config = dict(
    dataset='telescope images of galaxies (Galaxy Zoo DECaLS)',
    crop_scale_min=1,
    mask_ratio=0.6,
    norm='batchnorm',
    depths=[2, 4, 2],
    kernel_size=3,
    init='trunc_normal_002',
    eps=1e-08,
    precondition_frequency=25,
    one_sided=False,
    batch_size=384,
    final_lr_fraction=0.05,
    adamw_weight_decay_other_params=0,
)
Rows from block 3, named by matrix and row number. Rows with one number belong to one channel. Each number is 128 + 24 x the weight over the matrix's rms, rounded and kept within 0 to 255. All counts start at 0. Numbers have three digits each.
# convs0: first 3x3 conv (model.blocks.3.convs.0.weight, 112x112x3x3), inputs 33-43, a 3x3 kernel for each
# convs1: second 3x3 conv (model.blocks.3.convs.1.weight, 112x112x3x3, transposed), outputs 33-43, a 3x3 kernel for each
convs0.6:115150139115161161164141161135144135117125133147130158141131134095141090115116117126116104148105148160112106103097099106103113154131138133141128150118131168131130123091112085144132099130112154124150116114143168133134145126153127123089104106123124097133092130121110111123109110148142110136117131120
convs1.6:095122149097136139123136109115120118130159086131128108142132144166114128147125087111168103098129125132098132130152137139138144125142134116133105099128131134137123104109117130122181128118121172112159117131141155133155105147137145141127124094108141144139152143135146131108149111152107150139140125122
convs0.7:117128143108082084138120114134143137132128107109095183102122139057092144104112117097133144105091050174142129063109118152110181179111125134151121133147116141119108105152136095127088126142114158150141112108096133179138152140138098099128086106174130121123173113155145177142119132158137144134124078148
convs1.7:133146153128141097148146137152127163147114140128136125142158166163153146134108043144157138177150129135158113128172133127113159128142132112136089127121110110162116128095106150135145099111117133115107135156106102084101180179197085141201144163127137114122165122120108100139151180121083124134111130087
convs0.8:143149122137120136124109142119156106144101104133112144120132109107151134166116127094114110104170142101137130121078129140104136145126138136133127115110129099155117139149119135137132164137105137143095127129124132109145175111110126142094120115101155139117114163119139115118110113119152092130155104130
convs1.8:095141105128129099117085091145146112143110136145149101128114083141143120143143157125109100106126118134134144126165133144110106112143094138110129135149129116140126091109124100144124100124154157141143127128139170132136086117094112106105124105081138138104133148127129123149122130150118149112121143133
convs0.9:134128136147154146140141151147125146129102148117146157105138089159100092174142119139112122149122104138171151069103175128138132176120123110183133096170159127143130152065121145101131151100098154123115154126127126125154104111085124120098184166086140099077121132086126125126106162113091189077126169107
convs1.9:130088141132126126124122158112114111153127138125132107103090136146123143111125159130109122151138123120117125117124086097126091115169151109114148127116132148124132133140126107146114147129085089139134123145132130153086120154097148152118109149139183154118188142102147169114122119158132086159129084161
convs0.10:144153122114083090124132124153138151134115157119146147151103121134122150134139092129108107100184138142138157122096119132087163112126163123150098178112107117122153127053132106138109152138110185157128136154070110085073105142119108195119124126106133090132117177129146119116135120133112122136140127096
convs1.10:133151154146137147159164173124146125145144114106130106158139135100188109162132114125123164102080106127098074108146122156102087102155201124141136095117110137118135158128107134176118130106133122114118162131151116116150148125105097118118144161165155115130087110149120125167180118153102131119105113141
convs0.11:151105116119145136110126165108128116086102151131108122150095143091125193103089120120135129122138143109143143121139141158149118094121116155139083134129133102123123135121106139121082105091107120114080112098142089138140152118093089090166038139140162131087097108157120174132132140124111111167075113135
convs1.11:141110106135122118091094116170139099105124115118123106124081178119169109117064130104134129154100111140101118116119145147122138147108099210137138161141147186108158137126111166102127132125090149142149142115130130147117072160195167141103127078095135119180165146154097159115149172152165121077086073122
convs0.12:133160090112122132108125136143146107124119116110131132141179130078095129093124118107150147169164146109105093125107111096117114115105138128106147166174163092109104120134111137148140143143137143131151157148138119139157148132117088120111091135066132136092123127112128137148122117118105146143156129118
convs1.12:143103140102102124121139093148128127148140114133135119105131070123116183123120138123128129107131083137168100153133138135136101136146156095140141127137089110140121120110111120080113136127136135123145130150160135115098170123154129138167182177152144124137097096124143094145142123099108148133154176118
convs0.13:162115133123181140121145148154156118119102116111103150150146103100217171069127138149118144094121127105172160144132148085099134119098085122145092116135084135107147141133136083112094084150096115164137141131129104080082079100144091107164166126101113115129118145153111102134117173150088119160100124153
convs1.13:139156147115112121141123130102158141120136130105103092140142095101104102121107138153095137052205195130144112162094119121132137121107093137142128167089144163139144091141149132107095137146137113147125116121096118093104199110112077189174176159149103150124120142096124119137133171125112096106144121122
convs0.14:110131129104099113145121115122116143134108130129112106095138128118153119125144109123153129146151156116141116109128117159145132183116107124142115164090143118130117108153132116123145097132147109127173129141121124127108130135124113136145122130144110140107147159113092137123121151176130140153151134148
convs1.14:118117128135123125104101139141117113124138103119150102122094133137126121134090153159106110126130078128127139147085093116131129124118188119131137117138150128155133126093134089142134094149137129146153128131134130124148107111121124153093112140109114099146143120163125081125136141121150148117132143130
convs0.15:146091120137124115091089138114124153124116126148112146112098100161156108133113131146151148140110149110146156076157132158088121144170125111093089102135145112120109136117118099125164133147128132104132130137160108137139137125142091146110090132078129114126123175120143173113153121163169158135158139105
convs1.15:182189184121092136139150154145140133103126129151131112096121118129135105141193143132127137170117142127172161080145144132133162173129119105112112104092133121140138111138067101108123137120118111123111125119151134136105128061084120100115115136169107127095131150153107135143134090104147127116181122124
convs0.16:099107151098169124092107139099117155116108126107152136086165095108122139136126090116115139120133133133162166126089147123088134179140135170142133139084109122117152124121117135115128138133109093160120121095120119111136147153136094152124092135127161180140151158140167137105128111112135116102103139134
convs1.16:103140157139111129149144117127132133171109155120140152146152158115109115150107114098080143122100134147142142116082115101168157114144163129150173120099109135122116135097133119106101150103134130132139125105134146121108157103106133107149112100162123108089101106118082123084136102138121100144143141120
convs0.17:128119104147158133144119142134145133125190118125146118133181102116142145173141089111142127136170104118155139123118167113085171121076108099099148128117132134140106106122159152112148132124138113095137116115111117123131121113110121179192100146152131158096127158074094150107220159098143140149115107124
convs1.17:118138161135105131157101128115124146111128127130111079091160136146156151135124179173112108149159118148129101114138137113118102100158121116147137145128130156121118149123111143130121133140133090119138147090123129136136132059141154141061108130075110121137118099131112105139144165183141108152119094167
convs0.18:141130128128147143128126148152140114156162139124115117083094138132103115112097157112099113102090117188181114143167108127130148125142095167114133088146116124116129126178123087045101139139142114146121124075104081119160087030100167131157120127144127142156142155142136139172114130106139151139132129123
convs1.18:120134129078142051150142181149123067135093116126156127132127099126158150111117088115168068135123145085152193129156153126110113119095054134127119119118137154127125143180130112132137130171137143154131132126122149133146167159114116088099162197131160138158125143108133148101114126083139110093118172113
convs0.19:117160118110129115112155133104116137095132104123117115092148161124130125107116090126132095080202146156094101107157114149123098122139138117160101107123084114101134083116064121137137106111126105127119126138120121133100120127127149147172158164151125121129129147138136139101122120120145116123178132164
convs1.19:104111146131129120118137167110088164114144101137127129113132151096109113111140128111146114113100148189167141143106104089109126158114111126131156126116116107106117165142095136140136190140151142143103141140098128131110118174120135092145189135124167128121153076111160170129109121134094085130136134153
convs0.20:119123147131163151121138100145079157128164091148199131129088105061135092127136132131130102099203102113125135139160152107056173119110173124104178108163108130109112123137098111153173108040152135100122149113132165129096155096119120115143149098095117166158124124145155109112170168097084171140127085136
convs1.20:121163162105072113155106176140066116168105162155159149103102101079085154098126100120043190169057145143173130142128135134141166111089127093142149145165125177140141101098092134134138127181089125126101099149099120134143167130151124094172127121087134113107116131119131121097109095114076089146118119140
convs0.21:135131126135157139119115164125121138146121130111136154127133171118148195133084176127109131162170135109090119135159143136120110156128106111119136107139143135135131133103094126115105108142122119138104135128134136121129109111139102124177061122099155160147164105113111131127125148163146134136138134140
convs1.21:151136133101139110115111096145156115155123109096138125108151083103186128160195127173126146112063095106101111139135136103143117154092094148114107118104125094147115122132119118143090105140102130149132118169149120147110115188156106116093147117094113090137187109122150130127115127135136144127113117101
convs0.22:117136107120127132132117158131113110102129127127125145093125123137107124142105125103127130121083125160097111144107091162138111152138102116138102137136141100124164104122110118126153153140111105159169130158158121120142143102162124069083126135180106154148141104155113099167128159118138123124129137144
convs1.22:164118150159112124146115142141137156127129163125136148111132116083081117156101072147137137177136142149124125174118084084156124136128096111116101075149087117127100158178119122183135168166135090123131118100125067113117101141184148126157178181149166128123127177134113155161058137151163068105157104027
convs0.23:158118064158143127125153120132113103126110124112141141125101127084084167090164162107130133156086101103102129099139167126153128136123134148131099143142136153083083135139129123124120120139121151139107154133118162107115169134083139081098100096159085119161097117150132154165116134090127119119127099103
convs1.23:161104159120132102145130113142098112144135127087139107125091127112133117090092176157169148169151111149150134122170140147166111117088116203159183148139149166159145144125141130146122144174118111132105105129095097127080119175131152161120143162177109153163125146121144164178168137099156083125124092156
convs0.24:113125150129152148139143144118154095140127128118126158110119071130179100113161109127124155111089187123112161142103123143131101181133110061117128118092082144123108132126145115149125150154177113136102137140136163106166128123201066153161111162147110137167109122147133115071112140138072119102133133151
convs1.24:129105131150088089152172138114090117115141139113145133126099117157103083183114090129103160124148147098136149087122127126124125104179127103131142149131121113089142111161137163170148138161126118138115102122099125104134108129124106196129057156180128135139119082164145128128132118101153128120148146125
convs0.25:107151144135161140122135128092128153110133135104115132128072153115133164120148139134150170137134105124174150116085088138185141155127147100135103103136095122138154142113110131092132144106134129174110134103169151069118157106138112140123138158152117158117109183158116134135142161116113105100143130147
convs1.25:106140097143124146129108088141126114123101126125075134097083115111168123155180089068123144109142106091087146109115126146066118166197152107134138152116101106128112138112147135123128118181132146145165155132131146040150117108118114125136130187136081109140146136151129139135158114107131141125122125124
convs0.26:125128132121142101101108119113121116124120142097115125139104128085105101143134113150156101136185159120163125170171105148165140089104095132139106105163144120153148123132085125118101094119116098139125151146153114098106146073078149186123151160093141154127143129102121104142136122108128140114093118150
convs1.26:129140155133116108140102131151135175099129129133138143113133147138135187146112106091085102103149119096136115146148139134097145171119101122126145121134142139132119110108088127141133131123142144166167150166126113141121144088091117147136137176088151165134154158145088158151123109113093136107151134070
convs0.27:103140114133118121139108123090123105114184131127120161085062136145095097103123125164161111126142140172176139120115105127153111107111094142123127108153127148124117131116130112112085151125128149163169127104131107077107090124126096095124140140099105129121113090117158156124125132139085162134097096146
convs1.27:130131111149104101134121136122149107088084122138126133133143138117115120112156117098162172089057100173104105130168138109130147114085137137150146149110140148117118092137086120100195146093145150143145115159146135107135114136143065069151113096023113135079159114116101142124136120096116133151116103113
convs0.28:133125161139119157114082085130133127168166139108106148134124138157095106144096119143100144170102100128177140133153103103094105147117127124168116092096145128124114110127131088122125128115147127119104124132130164132109141120085121112107101157133174114125102153112125131098187092111134136122132163141
convs1.28:153134136152097131132127154085101104122112112123118128153114161161199099105122117083124126113129100133140133115089124129177129088090120138091124143131106128122092127135126127101157152145136146167128119120124150138149191124138149139145117079111174095129125122094099128091080110146089136157120097086
convs0.29:128119159130117154141126126119139139139096117150154080119181152089131154118127121126157122139111133127130139134119112180135156114120126144135142145117169134140112139138126122131109111139096163149112127098145128106118080109154071106144123152134117126160104109164118136135139153161123132117106159174
convs1.29:128101136091095105151143139148127109130124116112134119113076137120120121131113092140095129152140134113125128146123126146104093163154166148115136094084092099090124172110137115125114133159096100145110127124129127113129126122089133138083141194179114117123115118143123132130081099134124134123083102101
convs0.30:151119128132137138145117138094137133101147185108129148153116073128158160124125157136147134111119184163101157125096098129148140126128147147172139130113151110143099111138130106125117120132097126128120155127132139128129098118092158155106094100126104140127092106121116107127139138138147145121143091153
convs1.30:125131120140100119163094103109143102122098144083115130128123126158124131118146131105073123127134088137106145140113127140135118132132072137152145125139135105096103168065120094124119122112099141180140143130120114109123110133171110143137134133147159108137123165126161163156104168133118118116109085106
convs0.31:167124103155156106120111109121129154137119145131157163135090097115073086126111149120124131141124174167129140089087126109104137120136138109078126119142167139156118158149168171115137098101151140111093118125133111096133113126077119145078091128124139104152143080127128148133132148119156164100168165120
convs1.31:141126116160118113133142083138119119128126138119091113110140101094111118100085155099126114116156145064112087153116155144118138133159123117129114128127129140111174124115124124115084170160116094151134126153163115143138119137113139144130106167134117131118086123132100159150152112113153104124106140106
convs0.32:090116137138178166128150145119134110181133105137137127112144097117171135135130122140109100137151156086164119151135129102151198043106167131137134155125150157129096166165094140113135124181127095127122115155149093118093086141148146173150138145106132143164115137130155132132147120150088072151110076182
convs1.32:132105100122131112111121126147120132146119131097132140145132132110073072119087115114118124131124140177147126141120183124091127130111092141123123135153142114128131107129118137173098123102167135118090104101128098130120138136179094116111135126159131137101146109140122119121132090064092117109097113122
convs0.33:064117163079148163110168180085090136081098157121122131113127127108136145144109117129109117149156191115143126153134135108122133125125117128126134156102167115113097155117116097068096180135135102144164100153146144101123131114085115116162137110169151162147115090146116157124144166144136127131129126159
convs1.33:201143096133138166140142146110113115119127127140119143149125089136124113142139165107118109158149095124121083132122160146101125135124156109123131125119081118123167116136137131133167114162074155148164121120163133166146147150136125099070139165103142138150132160091097119114131115109145110123114113097
convs0.34:116115121093130118111135141125130101125146108123153100125120171108134119109139117161090128168095139131118148129148098145132126127158122159119136135111148120126123130112124125103140122102123143173114186088135098135141105126171117120154113104170137095168124119162125141164144127124174138110146117069
convs1.34:143148151099140136113146121151133127130097137143108130121084117146101059136083090156079127160082151136131142131138100119124141157129124109145119110097099117093096119170111149158151149111154099174128119175113142139154172129172115101139128135120097113144086152124125119156131115144087102095091165126
convs0.35:132176145137088146124146133093139134124117145126175092113139121082090126148180155116134133131107125131143110090071145114122095155155102128120104153116155080129094095126145142114142112091167135141139153163132132095092117115167123119118104128139143121102140195147126136110113165116127071151154124125
convs1.35:084119136113137097117111098161146116110118127120093160117163152141140153155110129101092090117075133146123126151087127119129116128156132111126152107107124138149114108133106133144147106121163154181164138105110173103122102108136151096154116091166154110140149143127102145138135105117126163133128152124
convs0.36:087126121159132155121135156143107129142134135159124129136141112127136167144115149130113116146105118132122123152151115159124122131124135122119131125150160120132122138110121145122106139140134143108108119097130115115115134115143140131124112141131106122122096131132118112117165123145123119187135132142
convs1.36:142155118145146122120101159124132122137122106159133139154162108138151090112143151177097126183150150126128128124103100171155154141139162149120143130142145139121186140104142137107121148162113117143121127127111102132109142135107128175131110081149125132138124142152151135165143132143137148145135115127
convs0.37:144128122131179151137113169177152104120161131134099136146165130136163131123107142114092149141067124108141127117149170149090137066097095208144122099039170127147114134115120134119133112129134106081123124139176108108117176191153138150148124176162155118131129126117108085112134148131121118166081162111
convs1.37:108161111101161139109170139110122127089126027155097105153159158184170195096093103102176160165158090139105138142160127159105105082131131200136176127178169168138151130109133096140139110149130116088117123100090110137145061128074058229097073137063110108132126104112127124130145109171145110123160106144
convs0.38:119101153116108107154129111106143154140118114101145132151156121148118152162133157145102149123165083113160116119143129160155123126171129130118164067129154117127130132125112107152146115103113130156149133136133132103119149139116093124130153141138138096129148095118159108136112129122110186104145169151
convs1.38:147120160145142132151118152101120151085152135124147191093080112088051070121107110106118202087120151101187167134115124128101129155102120143133144151136148122137128102114111137115127139087120094131130104134116115114117153175141075146136105103137118141080125119088146121084120115076098159100147125126
convs0.39:132182160123148110131131104135165078109141135120136158174103125100082133083166126132100114114134110138125117089150127124155141129145128103127104101134130153130092152131118156129145122113130115131152137178128158155097134069134107089119119139143129149121152135120167103164150172139156110108114111129
convs1.39:152121147113110141143090111136151172094113167163159133182139146122141095129144149123171145092179104120125122095146176129106130139129105154172141141137141134118164104110116100093100146125124138141101129132090117128116150103140168218127142145144104128104141141115120103144144139141180161131160086113
convs0.40:129168144128150093174174146135151117138161103151158132110120102134139148125114153123122110145146127114155152124113177164152147133136135139095120131141116158151145142102178125127102132117129176127131148102126144129167069116144130131164085121158120149160113140154118131118167114131110132153110115170
convs1.40:085106124155137115134137135119108128141146119130132133152136115111120130141127109145135096131121154169163121160134098106095149094133108111099135131097118095147098145133171152111140109106136149115141104175127124100130132134121156095152185139172146156147137142144101130104089121136109102122154131095
convs0.41:112127113155130138127150161129146125098159121161098108063143145099095133078151136141125095112086187104087101142173168114140119126072124142135157157089122156127115111114082153135159108125133135136078136121143146128124116043124125094145118134085119120160115101147145126143137228111142109109156095126
convs1.41:160090135116130133131108125105121111123143119112077105107071102134097144183061174141165148035150140147132114111136138123117096088091144147103139120143163130132173161125127128170130113118145120102111090097141156161113130129152020122156023118179148142088129153128148106141115117120128097143076059164
convs0.42:139107132148144116136118139124113104123118118149142143134114081148163113124192134145127124123109152128081097116153144098079151128107114142120132131147128112119109141112149136114113122118102098113115042090082202151118120114128160161115162161147118147155118143110111122114071128119112111096146138107
convs1.42:125120154116141143141130134162137155146144110124169146152136141163157122103119125170168161121127128094068123157184173143156141139118127106104083101146140101089109113155124144130103138108101110107088135126130137158145184156179105101123135121162157132131099137089098116102162124170112127116160149122
convs0.43:142124148102108133126132118159122129129145086124136121091122124118102125133123137126186153145165122142209135120107128149130114114124139122139094151119101140090150091154070145091082139149107130122150119137137127157129134116166127184145124130122129155117141128156110125135115137114087136149093121151
convs1.43:113155124113163149122148203128112140151139096105142125140123090131105130141093166147103093172123104099147091135145136137159121110108128120152132135182145149086128133146154117144158127146138113145142119107139120114146084129100118191107060125093125126089128116125142126104097100074126112126169099073
convs0.44:126122125136169195176152145151137166120140100116070153085112101114168125122150146136112114122128172159179153132193177104072123128134130097099102084110152116100087128142127095088138168150138130138124126146106141123122117167140150179142171135123148107118158146155127132115139140119090148144132119113
convs1.44:152167160065095103124085127142122157133206172128116149101159163122095122136190143046093081118161092150128142105091084162151127149142160126170093136150103143110124130094144140117102143133128152127141129137101131132128109097116148116108083110100140113131133154137124115130081110113125127113069100100
convs0.45:141179173137107147156143132078125120127095149114122110102044145158103146164154142162156152149124000101170135140034065144225091133143155085130102155089145135135118148110118150131101153104138138178142123087167151124139102184092122121054151142174136153112149157142116114138117167116108184142107122136
convs1.45:103080167112118132094117130195109133106146153130193132140103122105096080095107153116141148194101170119125091150160129140160103113098106143138156115177132155073166132114133155168151157086128145113106079140115125122131149136152102133155102095180136133132177146121124110116154101123125097104105125099
convs0.46:151153140134116145146146146100127152137142160131108114111144137118150116111133120129166150156099162114200109105144190115126199135155139082151114121146131098128111153194128117099135135115166090123122124162091119108150118150079128158129127126147143121106125090075144148114104152097078153149103112138
convs1.46:103130118099137098117090155130090125148129136120143147073107115147135146149115149138068112114163093129104134136106087102114108103139145133108140100133104102080143128142138138109162092136114098144151135160161149146135166093121110154118147117142168134102122155128129123121116085151121124169117134129
convs0.47:138106131124126113151134109139077102145119108140149128162137162212010170181138123118130143111108154164128156119092077124125056095136091103133103118130072138114111132089107136077113099138103112122130139207116127106135106163089110134120125148142145144101145117139138172158135158133144162074136166096
convs1.47:114116120131120143159165113137093127133115143140118155085121090076049102106107127092073190104160194117160110113107098157157163122121135116114132161154155168094131135161140206125140161142091122126102118085132111111144132100112159169168153134160124125090117146116121115135098079099136111099117072100
convs0.48:139112130152136126100095126134104071059165129127138113098107073131170171119160129174168060144184148099192125095112182135143153156149156154137150091142149183113094116172151134067134131136104138104123151175106120136108107118078171150150136143087075157150107126153132125175123149131087144165123140122
convs1.48:131156127136142107117140128135108113162189106154169131121084159107116140100178138123083125160131146148126131121125148164139112102138184100103078140127178117149061180131117128093132144153137125152099094161161139165140151065107090130142132153148126091147119100109125123166098123083087090159142110129
convs0.49:125118134108117143113124119139147192143155105130156108105160122134122103116108125148152151135133149133141093116123101141066175156168176131055130135130160124129159161167117139145149131131104125135149167152152147141161096126123124149141137121121144135098122138138136144127142105164155177092190128120
convs1.49:129143122113089131132127152119099102118106115117121145110132143111117116172129123141141130141138121110108126109098135115135114151125158143132111109145137146144124109139098110120137106107115131101144111100130123115137094125095182171094183109096094104133108107143119079150125142097149141159150120124
convs0.50:126140133108135144128102131106119170128113154114148115132068109142117134111123116124144142082115171175155088136139101154107107105130116149067141069151118134149131095146098141100108137116138147146144156141159171156117163100109136144120100092128154155111140141125114138122100140098158053087123099123
convs1.50:136110145120125130121158177146123148121132136106126123139091142144116133146131144117129097090127156124140172104138185175168111115101107117155151117146179141185081133149143126129117106122139152155127151142106114119142114129095180172104132102114103132119159126124133141091136128093143119093113133151
convs0.51:126138139132149149140129150135104131112119128125143146130099155073104124097140137128133117167197140131030067100080126108096103165167119121119139119134112160130099114138104130127145150108107112141139153189084147101116135120136112133116088086109160162124130125051121132187131152118083120170142151118
convs1.51:096138135104131154128101133118156162140164187148144132136170127104078111092168159150091081091124159148132135167153117137119128142121094156120153150122124109153163126119147134113098128112121120105110155116113094124106168096131121069113102168111144154136125145118136130107162132126127129108084130125
convs0.52:138144080142177144129153144136122105077139163147120154127081116100132115172139118091116090090117169145080099133158148130077127119097103101089171145131119166112140094093113115123184120120080123149131118125146101142104136059156106140163125092110098101121093105122102106137136193095124086095138151133
convs1.52:101128053131096127075090146110171119124125120098160158163137110120150137090092115197149133141184158158131122129131141105085125089127120135126140124140117126122111095122088105143084124122139135117147146142148099157124153119136109160138112160129137150160135138122097079121161162139128075150129168156
convs0.53:172127107112158128144162154135056129103186082144150130133158177131102193115165129176138137154143107151124114097089139182142108153150107132104124120175106118119135106143134162107141147103109123127126142128129103147158098146165125092132103111135149146115174136123157145144151097100152116113109136098
convs1.53:142114120140138112116127152139119131134118114146127126124119116088151221117103159134123066156080096113138116135127132122126108124132120120097152136112120104127097143155146141113132179151118110160151148106137115134107128115126126114108186090166140097137143147137173107106081154124164130139152149129
convs0.54:153166117127123112128144109061125120149173185155129111143144111099092085134138126106146132156157116139115132100163133137083162107129141117110130109120122108156146158127127136103121117118114114123131141120102081062123126099166080139145129172109165073137083073159127214126104145138159140173122131156
convs1.54:153118100090093081115084151137150106124102087125092170095135149105103096120166144150103114077087138133215202133143153115141120140049075117128156125114090144101101122108156173093132190127151131152124137180141125107143144159092142024046078098108101137154108136124162134126100145153099144096104076115
convs0.55:117158138127164098152132121101090152117123126138123141153160138086120125101124128138148150171184123096151159116085121130114095146159132085102145131143141138139125103113107152138095146108122130136126120143114118129149108156166143129135136132136139164159152145130111087095135156124117111160148118153
convs1.55:150155140165144145171111112109123133101138129120153115153144104121114157151139112093099102140130081094144096107093146133131070123117156097083135119145104133134124175133108116124131129121135102136137133164164134118130105097099139128177119151164129083148128124155140123133142122107127134113133156139
convs0.56:136141119116126150090118145119102134133135120137125123140160119110122164152110159150148108107091124139150121122148133099086061114104146130106107096153132126114131119104131098129122134095124115115106124123102075114141124107105125150153120126157149118154138122120130153123129146120114170162132114135
convs1.56:158136121134106093102100165120143120152140160097129121153147112067143147143109135149139099177144113126125192104107153161214158141098103119154129133136128128122135092131112089133138143131142121146159131128113109138133107120167137163140095097093120152184120143157113135162138139123143141132103110138
convs0.57:137136127142179113122129113147151134122129127157121111120130159113186147153151123090119170148180125121137148142157130091144134131130131104121138071111086185153140126119096094121105133142171131116097135114123137155153090202150096138126073122116117129135124185153093124109136110130149085092179114128
convs1.57:162130145181142143162104108124148131124146149140146150115113134109150149138124130143132123067137096134120157170149133098133114133130106107142102096104118065099105164150131142178159158152167132134134150141152107140111118126116162143166174126110126107164151140122091122138154127124155134139121137188
convs0.58:119115157154130141120143094112150095155111152126076118059081110129162204169113192142128097156128142068116155117141111143121161120084138139116148147072127146109128102169083125124085097122138116117134136058137160105087161199117185188173162174141117085127112129155117164067152145088121061198169099199
convs1.58:158135135125136121078130147109150128168102100196180098091155152146113166151130110156198155187086121100120128140122156134112091077139152100123182166165149160151135145139174190163154175140103145113101134129131125092109130178130122192093169149129121123121130142133168119159107141136086159152173167113
convs0.59:120106111109123071118107059112156126163109149135148114164098098093115125131175132110098105112196096100115098188203131100138175117146101120151105089177125168115132121122125130120099167129129128103111101157143128130131099133117116123090092166122128150112140160134191130112177131135102108075110101119
convs1.59:142124143132103115142094106131127096102142165097123143125099114157093123105098097215132108142117169175131174149164148126152109118122148145119086123145145138144116113154148168178162164168146121085093098094114127120144101143102089124107090062141113153140131122122129123112188176106102112157138108150
convs0.60:137137119140166120147128132110141156133107141133148147150129146128122105126124071106162110129192131135124133101114146084088134134099117112154119078179143102145124158133107142133118150129147072134126116131137118141123191158096172187115145113137099133139133127136107129134071092106097114121104124140
convs1.60:136163189116116138142161147096121117102144138085126083155124150163149156139167144139149168148193112086168150113139130157139133088092125141147172123148142164155174158125143143160150121170122115143143135112116134126099133095053149127122103136076149120157121145142124103157142140202166147167191164212
convs0.61:124111133124116123166102095132108152116157170131137092133104139113114167175163080141083180097182208124124071112125133107211115140121127118108133158153139124156133113129096169144084136131116106138148105111106148139157130146110095127110141116112120130160111112136126105118145107102118115138157156124
convs1.61:121138129151138131097109116121075106101142133137137144129087132084107103106134124149072127102084163109120154135145130158109111112141140124114149132176118127143142136123142140144125118133127146118099151160139123152128122139117154129166078068114158130111149133166145130133128126125117172115130138119
convs0.62:120136128146108123154114146136133165133091141178150134146134130143148123117154136107107124114162138115109132081080130125078114142119146137169118149135114145135163146167136136154153143132139118121136140131150132147128130127145118139135154149122139150116117140121116130096135133119121124093122129091
convs1.62:142164130135136138143131128133124076118149137123128110138133143159115131137154153132112114105132128100126115101119099133141143123127145121142126130136113141123140135106126099112116099103145138124145141120118131123130126103109137155152087146119113112138157107158133106115119137143151133139125129130
convs0.63:098108108155123141149122134133133104128113125175139148139131115168185158114143117132121127122140159085132099194145132129097131134128119069107113169105158089163126110059116156160087120126099102101082131145107144154141108100120107160120094135154147167158146113095108141134112134170134146128124183144
convs1.63:155137102141068111110179134148169112154175096105143113110076105069091160113167154164134098145194105132102135156122075153135137131122099097136118113121070112096137140178171168140173143161170126132148119146127123111122082141147116235121133185124118123135124103113116131116152161154155135133185157129
convs0.64:151120125096123142141143132140133074106100140107139120168119092143130130139117129131135131142143104143125156119117134185142144140127134126138138167080110114125114167125108091150114165108123116155140179109144173162113143084106109136130168153178080064096130101128115124134152166101116158144133125172
convs1.64:095112104138117147110124157097110116091144170119131152113146116137116121146163159116089121095142152114114122109134162105103116105128112132126102111148132140127117153118135139122142103147096145131128143133135151121135080118086132146119137213152129131118138139117198160148136120107110119121122133166
convs0.65:104147116105154130147135132145150159143165067115127104088179172154152149109142112156150097133175134138149145146112097122133077119132088099115137128144101091129149116102110097125119111086146099068119098124131145146125138141133154157122149156132116144130146175073156107115150151107142120110124138152
convs1.65:117100116134132108133166118125106105142109147127129164119100138115170177112107189104139108168116109102069099140102161139104126174167120133137131132088175164175094122159137108059109132113087115115125120153154122123135116097141119149075116138140131110121154158126153153147156103103151109125120124121
convs0.66:136130131147118155143147106126084154089138104123132141116125156132104124159148154145164133126058157167126170096059119158104093152149116158145140137162123081111152122127125155127119143135113161159146145096156102132110148153175129113148108132101116118132174030161149162116120114149149114143159147125
convs1.66:124064091109170122103093125119127169160091145133156166146169128129108064137130130093089155142146125135158140123155144131132110148141121113183141145142124159138146130104104128097168138149081126107086104167140114110117149167157120036090128110106122107109122116105114126133107118110097057162139122102
convs0.67:125088115134127128142107108101148157085152189112112159122106059073148118149125093107133146083121135104113159118082066157112114115118145138120109148155144101114113112154148149128119137115147086110129101128124114142129125130067134123121103136141125120123112109105139133091150110113120118142154088133
convs1.67:115140128142136113146145145091136127141162145120116120128130119177131137172115085114139142107147147117133143116082162125125107129182146131145133136128111139097104139124152064137136117111159143125111148139157133125146131144134165149117127120139109127149143139133106119158121123111142156127144151172
convs0.68:123151101125163145141100164121128136096120129135051131104117129139141119136150127102172146149131158153133135100064113126130092171167132154097091078134107161142121134112126096120148122119125135123146122133098133143145133133137137120135135157144156128137141166147116143098131163124138143114112115101
convs1.68:163128102098152131114127148147127112139161149146121154144115126081144168128123128058120085085048135094123100135091124146112124106161149133179107150149098160133116168143136124128115138157156107153164145096113152084126108178103130106151137034091111106128161130117128129120113158133156135105093132159
convs0.69:118137126114128115136172146128143146160132110132125136104098119145110085131154119161097139119162156143131147180155114084136117101079098119142165115131124113120123121124106118097112132125164139143090098095149135185127127136117125098122173134133129139129113108132135123107124099121129114121111136131
convs1.69:143118122168162147111094121146127148153131139148131106146147180143115186094149134159162123134030087120089093106151150167158139139152160121102143131145114132126179098115126092113118126115123115106153143165141155125126125134180161101171168118088130128120100115118117145105109113114106093132127161169
convs0.70:130144093133157158131158161144165135164151124120142110177145162127176120096097098152157126138120122132146096142158152138102072116161163146115154096091157145109155128105095168128134133153137148158138128105144098119130119098139099098173157156104124109147100090161109120139163120168114119138117105137
convs1.70:150131121094110143150150144133133144160100122122117105134152134143128119156130100147128117125109157115108111137113135141141149101134173137126097126144133133112143134104127100090153104127163118131142118127102131102144089097107151165168109121119120128149096107173117129178150133146124140146108119103
convs0.71:101109115126144122159084121136114118169128133147147135134146141136134129138142132119128113131135089161103105136116097120123111156165131130131135133129111129123133125118114121171113086101154162140130121103142116128141114090136114124158151119105154124166123117153149094132131125126151119115135115104
convs1.71:109124106141131111123104124156112136112111140115153120146151117137128151119135114144147129149148159130164113162129139152109132154126128131145112126120145103143135127128169120100091096121146129121152131148120142126106122124130154128126120142109084169166116147132092154134122143093121149131129151142